Rows from block 3, named by matrix and row number. Rows with one number belong to one channel. Each number is 128 + 24 x the weight over its row's rms, rounded and kept within 0 to 255. All counts start at 0. After the name is the row's rms in percent of the matrix's.
# filt: filter width-5 conv, dilation 8 (model.blocks.3.filt.weight, 384x384x5), inputs 39-77, a 5 kernel for each
# gate: gate width-5 conv, dilation 8 (model.blocks.3.gate.weight, 384x384x5), inputs 39-77, a 5 kernel for each
# out: residual pointwise conv (model.blocks.3.out.weight, 384x384x1, transposed), outputs 192-383
filt.277 103 [137 130 150  82 142 170  98  90  84 160 163 155 128 149 124 130 115 105 143 135 149 108 102 133 174 136 173 168 107 170 135 120 113 130 126 119 138 129 129 103 136 130 108 132 112 145 107 119 109 158 123 150 167 121 126 146 152 128 178 169 120 144 165 133  96 149  79 112 140 125  93  99 107 185 142 105 111 167 123  99 157 151 129 147 110 166 148 140 112  92  95 152 127 139 122 131 191  98  98 172 154 136 126 103 111 107 132 128 117 159 154 120 134 136 132 135 122 110 136  98 134 179 121 169  93 120 106 183  92  96 123 130 156  61  99 163 114 142 140 122 121 116 169 137  92 108 153 157 125  92 130 171 125 107 123  97 144 108  89  97 144 104 120 145 110 106 151 161 182  71 119 144 121 125 121 121 134 132  98 106 122 138 160 104 128 148 105 145 129 120 141 173 137 118 130]
filt.278 097 [124 123 152 154 144  99 148 110 164 139 143 130  97 152 110 123 123 123 125 122 136  87  99 144 140 135 105  67 158 145 128 120 140 131 103 147 143 135 173 119 141 142 107 100 131 144 120 130 136 125 115 124  99 127 127 146  99 130  88 108 119 138 115 130 154 134 113 122 131 121 130 123 137 105  75  99 163 113 141  85 149 149 102  97 121  96 105 110 138 145 112  82 130 118  87 137 139 129 139 122 121 125 170 107 147 129 103 136 115 139 123 168 144 168 129 127 130 148 144 146 162 177 134 101 151 124 125 106 116 137 158 114 101 104 150 207 100 108 111 116  96 175 144 158 129 117  99 154 165 114 135 134  92  82 174 137 179 107 123 127 132 158 140 146 152 118 149 139 118 110  63 126 153 130 143 181 121  77 129 142 135 114 116 146  83  49 130 116 100 118 106 120 105 121 123]
filt.279 097 [142 121  98 135 136  92 107 140 180 135 124 118 155 135  98 183 124 145  95 136 124 100  99 129  88  99 113 114  84 147 160 170 106 160 110 119 144 127 154 117  79 142 119 122  97 132 130 117 131 116 168 119  85 130  80 135 134 182 158 127  87 108 167 120 193 109 144 114 158 182 145 145 124 129 121 101 146 119 145 158 156 125 152 140  79 109 147 132 105  93 113 185 135 162 136 123 136 145 113 115 160 119 126 120 100  81 149 104 138 137 119 153 127 128 146 113 107 165  93 142 119 125 151 177 135 137 103 100 156 160 152 144 138 124 123 107 127 137 131 121 126 158  88 150 143  83 129 130 121 131 126 168  96 118 105 138 112 139 130 128 118 102 111 147 115 148 143 119 125 141 141 109  67 111 135 116 110 171 157 155 141 112 135  99 122 134 118 112 106 102  83 187  75 181 104]
filt.280 097 [ 99 109 163 111 101  83  92 109 120 122 156  90 109  79 143 110 151  96 109 121 148 127 135 132 120  96 123 147 146 109  72 119 132 102 121 141 125 107 122 133 155 143 135 122 137 131 113 157 131  82 149 155 142 135 123 169  76 135 165 121 105 135 154 123 112 154 170 121 159  77 128 125 153 150 149 158 125 125  84 134 123 131 117 116 140 131 128 132 122 122 154 135 137  95 131 128 119 116 133 170 112 118 124 143 127 173 162 110 122 175 106 142 143 144 128 155 159 107 142 126 126 158 153 126  94 134 172  90 148 129 131 188 149 140 125 114 147 162 137 117 146 162  87 128 163 118 113 145  99 127 175 125  80 110 101 130  79 154 129 126  94 151 145 135  83 136 129  97 166 131 127 151 163  84 138 113 164 104 156 116 104 150 131 155 143 154 118 142 144  88 120 153 137 100 155]
filt.281 100 [170 126 106 128 126 117 137 152 176 146 155 150 127 122 137 131 113 147 134 103 161 121  94 130  94 104 152 146 114 117 110 110  82 120 139 178 138  82 154 149  76 137 116 123 152  73 133 127 173 117 140 128 134  99  65 140 147 146 133 129  99 112 117 143 165 142 143 133 151 115 122 159 126 127 110 122 129 136 140 134 150 137 121 116 136 125 112 105  51 119 122  87 107 160 125  84 121 119 175 103 118 104 135 124 123 155 111 156 138 162 113 157 126 160  93 115 138 151 159 128  96  94 147 125 149 128 170 143 155 114 103 168 106 154  99  75 157 128 120 126 133 123 140 165 112 125  96 154 131 171 138  99 140 143 135 104 131 120 104 124 147 114 141  92 151 105 130 134 149 126 108 127  85 129 144 198 117 134 151 122 157  86 132 112 188 156 156 125 144 113 119 134 128 102 121]
filt.282 102 [109 131 149 147 168 108 109 132 129 112 129 140 139 121 123 130  81 135 117 130 136  97 149 143 112 154 136 124 167 133 152 138 150 112  98 118 116 102 132 109  89 168 151 124 132  81 120 122 151 130 137 168 103 125 178  87 121 185  88 114 131 130  84 169 105 136  79 177 112 134 136 127 159 133 132  95 120 107 176 131 144 130 172  80 136 160 123 141 128 145 161  97 115 140 138 100  65 141 147 118 156 100 132  85 144 159  98 160 165 138 131 110 124 149 153 110 161 143 132 122 145 114 123 135 151 129  83 126 107 131 181 159 117 149  95 128 131 136 131 132 104 100 124 137 180 130 153  75 145  97 169 116 130 153 154 165 157 106 133 153 105 170 153 102 120 104 140 172 136  92 188 127  85  94 149 141  90 133 167 160 118 133 113 166 133 140  71 100 132 148 115 157  96 140 115]
filt.283 101 [122  95 137 141 118 166 126 136 155 119 103 116 119 177 123 160 155 112 134 128 129 102 115 131 166 180 143 116 119 105 160 106 151 151 159 117 112 153 151 146 109 171 139 106 114 168 128 154 112 153 159 112 124 106 158 144 129 113 117  98 171 153 128 161 129  98 115 161 169  94 109 102 171 153 104 125 127 118 168 115 118 126 122 141 121 141  77 211 114 169 100 140 136 162 167 131 120 123 123 141 106 146 104 128 131 127 138 132 107 126  85 125 115  84 149 118  88 113 152 127 115  98 135 126 145 154 118 129 148 124 137  70 124 127 138  97 107 151 125 114 110 140 147 101 110 147 162 103 126 112 116 151 171 111 110 117 136 126 105  77 117 111 102 146 131 149 108 110 102 134 124  93 108 131 117 130 152 147 133 184 151 146 109 141  81 122 136 156 173 110 111 148 140 119 126]
filt.284 103 [115 132 115 129 130 146 101 140  92  95 142 124 107 142 134  83 134 121  57 123 126 137 137 118 138 131 126  74 127 128 150 115 149 123 160 118 163 124 140 128 134 115 138 105 125 112 118 130 134 143 131 145 161 108 148 130 116 133  99 150 123 137 122 166 113 117 133 132 112 121 155 126 164 130  98 158 151 165 105 149 133 124 145 120 123 127 131 165 149 109 132 162 120 120 129 104 116 131 152 127 110  96 125 150 115 153 156 146 146  43 103 119 127 106  98 123 144 129 123 172 169 147 166 112 121 103 152 142 142  78  90 127 152 125  85 112 146 125 126 137 102 119 123 104 130 128  88 107 119 128 152 120 120 104 162 171 126 146  99 129 122 137 172 118 128 124 135 134 133 127 133 110 150 155 139 130 140 114 144 141 130  93 169 183 123 135 145 171 135 135 114 105 137 180 123]
filt.285 103 [146 136 109 138 134 131 102  97 142 105  90 143 107 110 164 107  99 130 140 101 105 124 158 164 151 124 128 130 140  73 118 135 145 117 129 101 111 161 138 105  94 126 127 134 169 149 117 128 133 118 125 119  94 133 123 104 115 118 115 127 143 128  90 131 103 144 148 119 165 115 157  89  91 143 135 125 121 150 127 121  86 126 154 123 134  67 145 140 136 109 108 107 120 138 108 160 104 142 124 135  91  92 125 133 126 132 134 124 158 133 131 153 108 128 129 104 108 163 144 120  89 131 150 103 122 117 124 103 133 131 126 101 115 138 159  85 166 133  87 125 142 172 135 127  84 125 102  94 138 128 125 111  90 137 139 125 115 143 129 119 118 139 132 161 120 166 141 172 225  63 158 143 133  84 129 141 102 139 137 159  87 106 126 115 119 134 163 110 152 129  85 153 117 113 117]
filt.286 102 [116 143 102 140 161 132 131 119 161 127 101 165 140 126 147 167 132 116 127 116  96  66 134 175 146 124  98 163 155 187 104 115 127 178 117 144 153 152 128 146 132 141 127 101 146 120 115 120  96 133 100 105 170 106 102 166 135 177 110 131 110 120 137 120 123 164 110 134 133 104 134 153 165 142 106 149 124 128 104 113  88  96 118 124 135 160 111  90 100 147 164  93 142 110 157 113  96 161 143 120 120 141 151 112 145  97 142 140 176 128 115 148 117  81 148  99 134 146 118 160 142 139 120  98 112 116  97 140 126  91 135 109 100 125 120 120 153 104 135 133 137 139 131 168 121 133 125 131 181 129 113 104 153 145  89 128 115 127 177 155 142 118 114 126 144 122 124 155 117 115  91 130 149 121  77 126 146 113 146 148 114  80 148 140 149 135 112  98 174  90 143 116 160 113 127]
filt.287 101 [199 131 158 157  86 118 108 125 120 120 113  73 132 127 128 154 133  95 144 108 202 120  93 101  98 167 170 138 126 145 159 167 102 142  90 111 163 121 127 109 113 108  72 119 176 106 113  96 148 109 159 109 137 162  68 132 153  72 119 115 170 152 121 151  89 116  81 133 147 115 137 120 146  93  83 127 144 168 161  87  97 167 114 159 119 144 176 152 146 154 100 142 133  90 193 167 129 122 114 113 121 159 152 184 146 130 104 102 140 144 149 119 106 125 149 151 125 102  76 145 164 128 135 105 104 133 108  69 141  89 116 148 104 120 144 128 133 118 120 143 160 134 121 151 111  83 120 143 160 124 140 119 176 176 151 132 134 145 135 147 145 139 109 135 124 179 154 103 125 160 123 109 130  78  93 130 140  95 140 119  85 168 138  95 143 152 104 125 158 151 173 108 148 165 125]
filt.288 098 [166 170 126 111 147 128 149 134 110  93 135 127 136 144 144 107 164 124 135  99  76 195 159  89 160 114 146 108  72 133 141 138 103 107 166 197 124 107 138 117 171 120 118  84 140  58 139  91  89 134 115 121 131 119  86 135 109 137  97 148 149 125 140 116 164 103 131 126 173 104 113 155 116 133  77 143 166 140 142 151 129 153  90 140  86 141 141 152 145 176 131 140 133 150 120 148 151 123 113  85 150 148 132 151 127 112 114 129  90 110 134 152 169 149 123  90 131 107 154 131 166 104 146 121 163 119 117  86 122 145 131 166 132 155 148 144 119 119 157 147 145 122 105 150 119 144 129 128 119 133 184 111 146 158 133 163 130 124 126 140 117 162 117 132 148 105 102 140 158 169 134 154 116  90 152 121 153  78 124 144 138 125 133  85 136 164  82 110 114 117  92 178 115 128 126]
gate.277 102 [ 92 118 125 130 137 134 148 151  95 157 152 116 135 135 115 150 167 123 122 182  83 137 139 147 109  96 155 120 140 169 109 126 113 147 109 181 153 104 123 157 144 119 152 102 123 116 183 154  92 115 181 123 151 129 129  99 168 116 140 108 130 115 119 137 177 121 129 104 111 142 134 105 132 114 117 120 137 117 149 123  88 122 156  85  96 100 169 114 107 113 141 137 127 199  96 139 165 122 147 122 157 160 130 151 131 155 135 124 128 155 124 163  96 135 145 144 120  84 171 154 119 102 122 101  93 149  87 131 117 147  77 124 175 157 155 144 114 102 126 134 100 131 134 136 122 143 129 128 162 157 118 139  95 124 113 171 131 138 100 119 115 120 129 102 138  89 135 132 121  81 196 104 143 110 111 156 142 114 101 122 135 104 126 139 109 156 144  80 145 135 144 134 104 131  90]
gate.278 106 [151 138 106 113 131 135 118 172 151 125 103 156 141 123 102  90 144 139 140 105 137  97 121 123 139 165 126 159 133 121 120 142 144 127 137  94 123 129 143 154 138 185 113 127 117 116 123 140 176 158 150 140 157 132 103 111 178  78 115 128 137  84 124 150 146 120 124 126 154 127 114 141 144 106 106 121 119 118 113 121 115 118 134 150 143 152 154 114 135 160  68 132  88 114 135 137 129 169  98 158 136  90 139 162 167 136 140 134 129 127 162 134 103 153 110 113 100 173 153 129 115 118 144 149 126  92 112 111 154 116 164 135 165 164 137 125 131 171 120  91 125 121 156 107 171 108 141  99 157 127 136 163  97 155 144 137 171 130 117 154 106 109 150 107 149 146  57 125 154  88 146 159 150 133 116 138 122 132 143 125  95 133 148 141 104 111 151 140 114  91 124  95 133 139 150]
gate.279 098 [ 86 131 133  77 123 106 125 161 155  93 105 119 129 124 136 145 111  93  72 116 165 138  86 134 100 157  83 116 139 149 122 106 133 162 138 128 123 140 166 147  88 142  98 128 135  84 105  82  93 115 104 104 116  92 111 131 115 132  87 112 126 106 117 154 117 129 100 135 120 113  96 121 102 127 105 114 121 114 131 140 130  86 189 160  89  79 143 150 149 140 136 101 136 151 111 170 157 125 128 144 131 176 131 117 107 156 165 115 156 111 115 127 164 107 139 157 156 154 112 135 125 129 121 110 126 120 126 165 106 180 130 125 104 135 167 166 129 155 100 104 129 196 128 131 130 160 133 133 119  96 132 148 159  75 112 142  92 189 116 153 110 141 176 116 164 112  97 103 159 141 102  98 158 181 107  97 133 142 116 132 120 132 125 146 138 109 104 128 135 105 123 151 153 141 158]
gate.280 100 [113 117 122 118 114  92 136 117 150 151 143 131 157 134 134 113  89 119 129 139 133 152 151 136 139 148 119 126 149 122 128 103 142 133  95 104 126 119 119 113 136 129 105 132 139 107 102 155 151 116 107 137 167 175 121 106 122 126 144  96 118 133 118  98 187 148 118 102 165 108 153 159 169 138 125  97 139 167 128 119 145 138 117  89  96 120 121 140 145 150 138 134 114 173 112 115  80 110 121 140 126 121 113 142 119 166 134 121 125  90 106 160 123 145  95  90 147 159 164  79 113 110 117 135 118 134 107 181 126 114 141 135 163 145 146 118 125 119 159 142 134 124 136 142 120 142 137  90 134 122 147 175 102 162 162 153 144  90 159 116 142 108 101  81 126 136 107 137  85 124 123 120 145 126 113 122 174 128 124 169  73 114 154 152 129 122 129 124 213 132 125 142 121 108 125]
gate.281 098 [147 106 133  93 146 122 125 116 141 155 170 168 114 103 128 169 101 121  82 130 158 110 182 122 126 129 135 104  99 149 132 141 116 124 131 116 113 117 113 160  86  88  96 149 132 111 144 143 118 113  76 129 154 165 117 191 139 167 124 152 116 115  99  82 139 131 150 146 109 136  99 124 134 120 122 152  98 123 182 122 104 141 147 142 128 147 145 149 170 142 153 120 132 101 119 160 118 130 138 120 161 157 146 129 157 129 139 120 103 145 128 138 136 104 117 143  99 101 136 100 167 120  85 142 163 158 117 130 103 101 122 185  90 139  85 108 105 144  96 113 154 153  98 143 125 156 155  98 101 127 128  97 172 136  97 123 158  86 126 114 166  94  95 106 137 165 110 118 147 136 127 156 144 141 134 110 139 107 144 156 146 143 146 142 118  99 147 142 146 151 113 193 145 128 101]
gate.282 102 [114 108 146  93 132 173 134 111 108 162 107 129 125 140 160 177 141 114 166 134 170 134 121 138 129 123 140 112  72 117 156 126 152 146 105 122 111 171 128 139 174 136 115 120 133 112 134 134 157 144 138 105 142 127 123 145 105 134 161 147 138 119  98 125 158 141 151 145 137 150  69 142 161 159 103 104 130 116 129 146 154 161 131 158 137 139 135 147 121 138 134 146 135 138 160 145 115  84 112  96 103 145 164 132 102 158 149 134 119 147 120  85 137 134 112 104 101  81 156 147  96 120 161 120 152 136 133 141 107 117 135  91 130 163 144 131  92 129 176 107 131 157 123 170 118  94  94  98 148 148 157 216 117 149 122 144 126 134 136  76 127 162 172 113 150 107  86  97  60 159 143 118 155 109 145 127  83 145 116 129 111  98 146 159 133 148 125 121 138 162 124 120 159  86 125]
gate.283 104 [146 143 120 114 118  95 116 107 125 119 144 109 176 116 169 148 135 160 116 135  96 158 140 101 116 126 139 112 148  91 162 161 140 192 110 101 142 180 146 134  98 127 115 143 160 112 161  55 191 133  90 108 179 147  96 104 122 155  53 142  74 108 124 153 108 143 162 128 133  82 130 131 170 132  77 114 167 122 126 181 133 130 145  90 136 134 142  94 143 104 105  99 121 124 152 148 146 147 169  98 136 130 105 112 141 124 139 151 150 100 133 122 100 141  96 156 132 123 114 134 110 115 130 104 123 119  91 121 115 147 161 136 109 137 134 122 153  79 141 127 120 144 149 114 126  94 135 148 151 140 113 120 144 135 157  95 115 144 165 127 128 161 122 100 133 140 134 132 172  94  82  74 138 145 101 116  93 122 138 129 145 134 122  92 132  97 122 141 116 129 107 144 146  97 133]
gate.284 100 [142 129 129 119 132 123 142 132 161 113 161 127 121 133  84 114 145 191  85 157 110  88  81 117 145 158 138 110 154 140 159 129 118 145 171 128 160 164 144 118 107 104  83 107 118 152 122  95 101 154 138 114 119 150 118 109 167 143 125 138  87  57  98 139 146  97 118 120 132 131 163  66 116 119 144 104 108 117 124  92 119 129 122 115 118 146 102 131  96 127 108 148 156 142 135 129 138  87 181 116 122 135 116 163 113 159 103 133  95 138 127 129 148 149 121  93 103 184 148 126 131 118  82 133 157 130 159 151 117 189 163 124 150 155 165 113  96 113 144 120 108 105 134 128 160 123 136 114 157 140  92  89 149 143 153  99 130 106 126 124 155 123 178 109 127 119 157 122 128 167 115 147  91 104 123 164 126 135 128 116  93 126 137 156 104 194 156 112 132 132 127 143 164 137 114]
gate.285 100 [123 145 118 115 134 126 136  78 166 131 115  74 120 115 145 136 134 119 127 159  91  80 118 109 122 139 113 112 114 135 134 152 169 133 116 166  83 120 135 127  91  92 148 149 119 128 126 107 127 147 120 116 118  83 126 104 153 118 105 151 144 161 121 151 135 152 107 135 131  75 124 152 127 144 122  89 112 136 111 152 129 136 117 110 162 138 126  82 146 108 105 107 117 137 157 102 107 133 193 143 112 130 168 133 146  87  80 148 146 131 135 140 119 111 165 114  94 111 146 102 138  79 137 134  67 101 105 123 111 144 137 133 170 138 137 115 145  61  97 122 102 177 116 116 103 109 105  93 137  91 150  74 136  96  95 149 124  97 114 141 110  91 132  45 127 150 146 182 110  95 143 111 155  95 180 143 161 122 131 112 103 109 139 165 118 171 144 104 163 134 112 134 128 115 158]
gate.286 103 [114  91 103 160 101 135 106 119 133 106 141 105 108 145 150 166 126 167 110 108 104 116 146 169 104 134  84 157 164 124 126 121  99 140 133  98 115 109 114 105 124 141 109 145  95 102 121 115 150 156 128 121 141 123 140 126 133 135 137 134 173 156 139 152 162 131 102 119  81 150 163 177 154 130 114 120  55 118 128 151 173 131 165 150  91 142 164  95 137 131 125 140 112 125 148 113  85 137 112  54 171 126 160 101 130 121 108 135 160 125  60 142 105 126 160 116  91 115  98 103 120 113 130 159  89 152 125 129 132  97 138 158 132 113 167 144 154  89  94 130 111  63 144 118 133 110 109 166 104 143 153 129 124 113 128 140 135 171 140 111 103 103 157  95 133 157 148 111 151 141 111 122 152 114 104 102 111 139 139  94 101 123 184 149 142 107 162  95 133 140  89  94 176 188 106]
gate.287 099 [168 117 113 117 128 127 104 116 145 167 117 112 133 127 125 148  97 107 109 137 150  94 102 153 131 135 131  92 124 134 117 168 152 119 137 108 143 117 150 102 108  98 157 119 138 123 140 165 111 141 150 121 109 114 107 147 112 136 109 156 158 129  83 143 148 147 144 141 119 106 110 120 125 142 153 130 104  81 117 175 102 192 150 165 150 143 121 109 104 125 134 132 140 161 147 152 140 115 109 165  85 130 121 140 109 113  84 151 158 135 132  70 138 136  94 145 127 125 179 116 122 113 131 169 137  98 149 137 105 109 120 147 154 123 123 133 109 163  88  91 151 110 126 111 146 131 107 123 135  58 148 142 177 135 123 121 147 151  90 104 157  96  80 122 118 150 117 134  85 119 119 155 130 162 117 106  96 145 158 105 156 110 126 128 122 103 106  94 122 101 124 130 122 115 126]
gate.288 094 [132 107 109 143 158  94 153 125 161 154 114 141 171 103 114 124 121 173 115 149 125 161 142 115 126 135  93 110  96 119 122 137 143  76 150 116  96 111 129  72 134 130 121 102 136 135 130 149 105 151 141 100 135 107 170 108  97 129  69 136 156 124 123 145 132 140 122 126 108 152 113  64 145 154 121 165  72 160 118 171 119 102 134 176  94 104 160 160 122 141 113  89 144 129 146 118 170 122 140 160 123 120 126 130 143 149 155  58 144 126 143 105 160 106 118 141 175 118 139 113 140 121 143  85 135 120 113 118 115 158 150 129 136 127  73 131 159 151 107 116 155 121 133 138 133  91 134 141 127 124 124 157 126 107 118 119 115 182 164 142  97 144 175 143 107  73 173 132 117 134 152 126 125 154 144 124  99 145 146 124 127 112  92 130 134 154 115 133 129 144 123 114 119 136 132]
out.277 105 [115  81 129 110 105  95 131 126 163 145 123 157 136 142 145 138  78 120 134 143 137 121  99 128 144 143 108 198 144 117 144 119 105  93 154 145 150 147  95 118 109 107 123 110 146 156  95 151 144 112 112  93  81 149 123 132 130 143 145 126 128 110 118 116 139  94 106 172  99  82 111 144 130 144 138 134 130 123 109 145 136 107 156  96 114 172 104  77 177 117  92  99 127 120 149  97  97 103 102  65 129 153 109 140 118  68 112 133 131 100 121 108 108 136  95  79 121 111  92 132 117  95 140 127 159 141 119 100 133 113 134 131 151 104  87 115 129 129 114 180 104 115  75 119 147 153 126 121 107 106 108 131 150 135  93 113  81 122 104 145 149 133 146 137 138  95 142 140 143 109 141 143 116 104 145  90 171 139 102 154 122 133 129 120 167 167  82 124  73 132 139 151]
out.278 101 [110 143 158 116 126  93 104 115 126  77 105 164 164 136 101 149 157 149 161 148 182 134 144 110 159 132 136 147 173 140 146  71 128 106 104 125 156  72 125 128 103 104 112 159 111  97 123 109 110 141 142 121 116 191 107 131  82 110 106  94 141 135 137 140 136 108  99 137 147 133 117 155 139  77 130 129 137  86  91 120 162 171 112 129 129  88  67 144 145 130 120 105 153 143 143 154  74  93 128 114 151 161 145 149 177  64 118 141 132 159 165 146 116 146 116  87 132 123 160 148  96 128 151 104 127  75  84 114  99 123 145 136 137  99 119 121 135 119 153 103  72 116 150 124 125 112 170 148 108 144 132  87 137  98 125 115 112 117 152 148 169  79 120  85 129 142 131 120 145 110 128 115 127 132 127 128 129 117 106 153 160 129 107 175 126 138 146 168 125  92 102 118]
out.279 097 [137  76  77 119  98 107  88 127  83 114 117 115 166 150 163 125  97 164 111 151 121 143 166 146  92 120 214 102 106 119 147  66 141 152 122 161 123 147 127 111 130 135 115 105 135  82 109 153 146  78 106 128 140 159 117  95 146 127  95 150 130  95 128 140 121 147 166 144 120 120 168 134 101 141 165  86 143 120 131 149 107 106 110 119 120 174  89 117 127 163 140 133 130 165 123 125 131  66 103 123 111 116  98 110 152 120 144 116  66 149 118 120  84 141 120  93 132 129 128 103 130 123 139 142 176 178  99 136 118 142 159 166 167 132 185 183 183 150 130 122 180 136 126  99 132 144 133 100 106 152 116 142 109 115 123 137 115 171 145 112 121 105 148 114 137 132 117  88 142 143  97 127  83 127 120 119 148 126 131 147 150 111 136 107 135 127 141 123 162 100 115 164]
out.280 100 [133 100 199 141  74 134 133 125 174  94 150 127 144 107  92 128 126  75 136 119 130 119 133 132 124  87 126 130 143 113 111 147 174 112  88  91 156 102 100 145 131 130 156 128  84 100 143 146 144 132  87 122 107 134 119 131 158  87 120 120 160 110 144 125 100 142 155  97 144 162 142 151  97  97 119 131 129 157 142 118 156 142 140 126 163 127 152 137 116 118 132 141 150 128 139 124 136 114 112  79 134 158 147 114  93 147 146 162 149 125 133 138  93 157 108 130 117 105 135 141 107  92 136 104 125 161 162 152 140 133 137 138 111 122 103  83 179 124  89 142 125  99 139 128 159 198 107 105 113 163 124  94 128 182 145 117 107 131 120 116  91 100 125 110 138 146 119 130 108  82 128 129 130  90 116 161 181 150 114  98 146 143 112 129 148 137 148 135 132 104 108 128]
out.281 101 [ 93 154  98 113 154 102 111 137 114 108 134  98 139 107 118 129 148 113 110 136 134 110  81  86 125 140 105 165 148 132 129 150 112 116 146 147 141 163 136 138 151 152 143 146 108 167 115 146 151 110 136 152 149 178 147 149  87 167 162 164  84 140 132 155 103 104 111  91 149 132 109 124 109 101 103 101  96 135 144 166 112 118 173 107 135 153 128 125 130 171 131 109  97 151 146 155  90 156 113 185 147 120 127 120 101 108 119 171 134 133 156  90 104  89 138 101 131  67 122 157 128 188 114 112  72 124 154  81 120  92 128 119 130 164  72 160  98 120 179 158 158 145 110  96 133 140  90 155 148 126 132 125 140 133 112 124  96 171 121 148 120 127 153 119 133 135  92 126 102  96 124 129  99 111 135 147 136 140 118  95 145 113  96 144 139 155 179 136 125 121 138  91]
out.282 099 [ 97 141 137 117 139 128 133 199  88 105  98 143 129 156 104 128 133 155  80 131 111 140 158 119 124 158 101 161 109 131 143 128 154 122 150 109 104 155 149 147  79  98 153 118 104 138 122 125 118 116 125  99 145 103 115 101 142 144 154 122 107 101 204 118 100  98 115 138 102 126 101 142 153 146 162 123 135 127 121 154 128 105 134  97 165 145 143 118 144 193 141  87 111 125 145 143 125 111 125 131 206 118  85  85 128 106 112 118  82  91 102 145  98 132 123 166  94 154 108 103 157 134 124 114 159 113 145 129 127 158 123 123 148 102 130 105  96 130 163 127 197 182 143 124 135 125  94 131 125 173 124 127 152 120 111 138 117 114 164 183 111 101 134  98 153 114 126  94 125  96 152 164 141 132 119 171 119 158 166 112 108 114 103 144 121  71 124  96 127 117 140 145]
out.283 101 [111 139 124 146 141  96  95 155 117 146 154 162 117  68  98 130 132 101 119 182 156 106 141 110 150 135 115 109 185 124 143 109 143 156 119 109  95 124 194 138 135 160 128 182 157 150 107  64 113 126 145 108 104 156 132 117 130 169 120 125 114 117 151 159 177 120 173  76 126 116  99 144 155 104 151 169  99 123 124 104 162 127 140 105 104 152  99 125 151 108 127 149 143 127 129 140 112 113 136 215 151 137 116 119 143 157 165 157 155 132 123 154 111 120 149 127 139  82 133 144 133 127 124 123 129 134 134 164 161 159 127 181 126 114 145 147 118 129 150 149 133 127 146 153 126 107 188  67 162 117 160 104  92 130 156 119 134 136  95 113 101 151 114  99 139 146 117 144 140 107 143 124 144 130 158  93 132 103  85 146  93 144 131 149 133 109 109 138 123 121 139  98]
out.284 099 [125 158 104 177 124 148 142 131 108 148 132 116  86 139 131 152 111 111 110 142 128 135 111 121 115 111 168  99 128 130 136 124 158 111 116 115 172 142 175  88 126 179 152 178 168  78 118 113 132  81 134 113 128 150 141 139 112 133 117 102 110 161 157 131 122 151 153  86  95 106 158 135 147 126 115 133 127 147 155 111 153 145 152 101 111 137 162 106 164 120 143  85 125 152 137 145 173 131 126 149 164 175 126 157 112 117 126 167 153 131 170 121 129 137  75 125  85 136 116 133  84 115 102 122 100 151 158  90  87 100 141 144 169 142 177 117  90 127 154 130 106 115 130 100 158 138  86 102 118 122 137 130 153 102 142 101 147 100 176 118  96 123 154 118 143 133 120 146 147 146 106 137 148 143 128 112 149 117 112  97 111 171  94 125 158 106 109 149  98 116 106  90]
out.285 104 [140 129 124 128 153 154 121 148 109 128 118 163 115 117 105 162 143 146 119 151 133 120  93 153  77 103 145 121 107 130 117 114 123 151 116  60 101 126  99 167 152  84 139 136 120 137 146 120 106 134 144 125 124 156 103 120 130 110 125  96 146 164 138 153 144 130 110 167 124 126 163 171 117 102  76 146  90 117 109 145 109 120 103 160 152 176 150 129 143 131 179 125 121 110 136  92 136  80 154  89 149  91 126 112 143  72 126 144 148 130 176 139 157 118 107 116 130 138 153 133 164 148 146 120 138 100 128 144 119 141 152 111 129  85 116 126 135 114  92 137 138 105 127  92 145 185 143 127  58 155  94 139  76 120 143 138 129 141 150 145 137  72 102 123 138 140 140 121 130 142 117 135 149 118 101 116 129 128 155 177  99 172 113 165 105 100 100 166 174 111 153 140]
out.286 105 [112 155 148 157 121 129 155 115  98 117 142 101  98 155 114 151 101 109  91 119  91 108 117  91 157 164 145 151  92 135 117 147  91 157 123 123 137 104 121  98 150 129  92 151 109 154 124 157  96 128 137 149  94 126 127 114 106 134 163 164 106 105 136 144 107 172 124  96  92 121 105 111  85 136 112  96 119 134 103 142 172 182 125 116 138 153 151 110 108 119 128 126 141 110 122 119 131 185 112 110  89 116 139 117 142 128 161 150 168 123  97 140 129 107 102 122 126  90 120  97  90 122 142 131 155  90 125 116 144  90 134 112 155  91 120 130 135 133 145 107 136 106 161  77  98  95  62 128  85 131 137 144 100 162 122 125 106 118  97 138  94 117 129 100 162  76 106 102  83 144 163 114 107 142 121 119 120  84 112 136 147 120 149 122 145  91 118 129 129 148 120  78]
out.287 099 [130 192 132 153 139 141 142 150 127 107 129 148 132 136 113 134 142  99 114 175 139 152 126 109 113 121 122 155 124 152 194 170  95 161 141 120 115 145 107 156 111 132 119 140 141 129 157 161  90 142 123 103 120 123 169 124 123 112  99 105 151 164 120 159  96 121 138 126 135 148 110 136 124 121 159 132 180 148  98  63 132 118 105 121 155 139  95 193 140  89 153 114 121 166 134 121 146 140 142 146 100  88 136 137 132 101 119  50 181 118 151 144 141 170  56 131 140 143 120 140 148 117 132 108  92  91 125 129 147 115 123 105 144 141  89 161 140 119 137 144 107 161 121  85 104 117 176 131  93 147 172  86  99  99  92 156 157 129 129 133 113 145 110 150 125 127  91 106 145 109 199 137 139 132 167  86 123 139 129 124 112 127 134 117 122 152  72 144 136 153 142 103]
out.288 099 [129 144 144 152  81 123  96 200 133 120 131  83 174 105 165 171 103 135 134 193 143 118 158 132 162  87 100 142 118  78 121 120 137 114 154 146 144 161 119 162 110 119 152 116 111 121 131 129 146 133 146 112 134 138 118 102 135 124  85 114 131 111  95 100 127 136 114 110 150 174 125 182 110 135 120 107 127 121  97 133 139 105 126 151 114 121 142 125 112 101 112 139 133 124 147  82 169 132 135 161 141 112 119 156 144 112 136 128  80 116 125 146 143 110 117 104 126 156  99 148 150 172 139 131 145 195 108 124 105 129 110 139 104 128 151 132 157 141 162  93 134 112  97 138 118 113 123 121 121 146 156 140 120 149 119 144 121  96 172 134 106 126 147 124 159  72 166 164 136 129 135 109 113 129 116 108 136 143 100 162 115 123 119 148 139 116 120  87 122 134 124 165]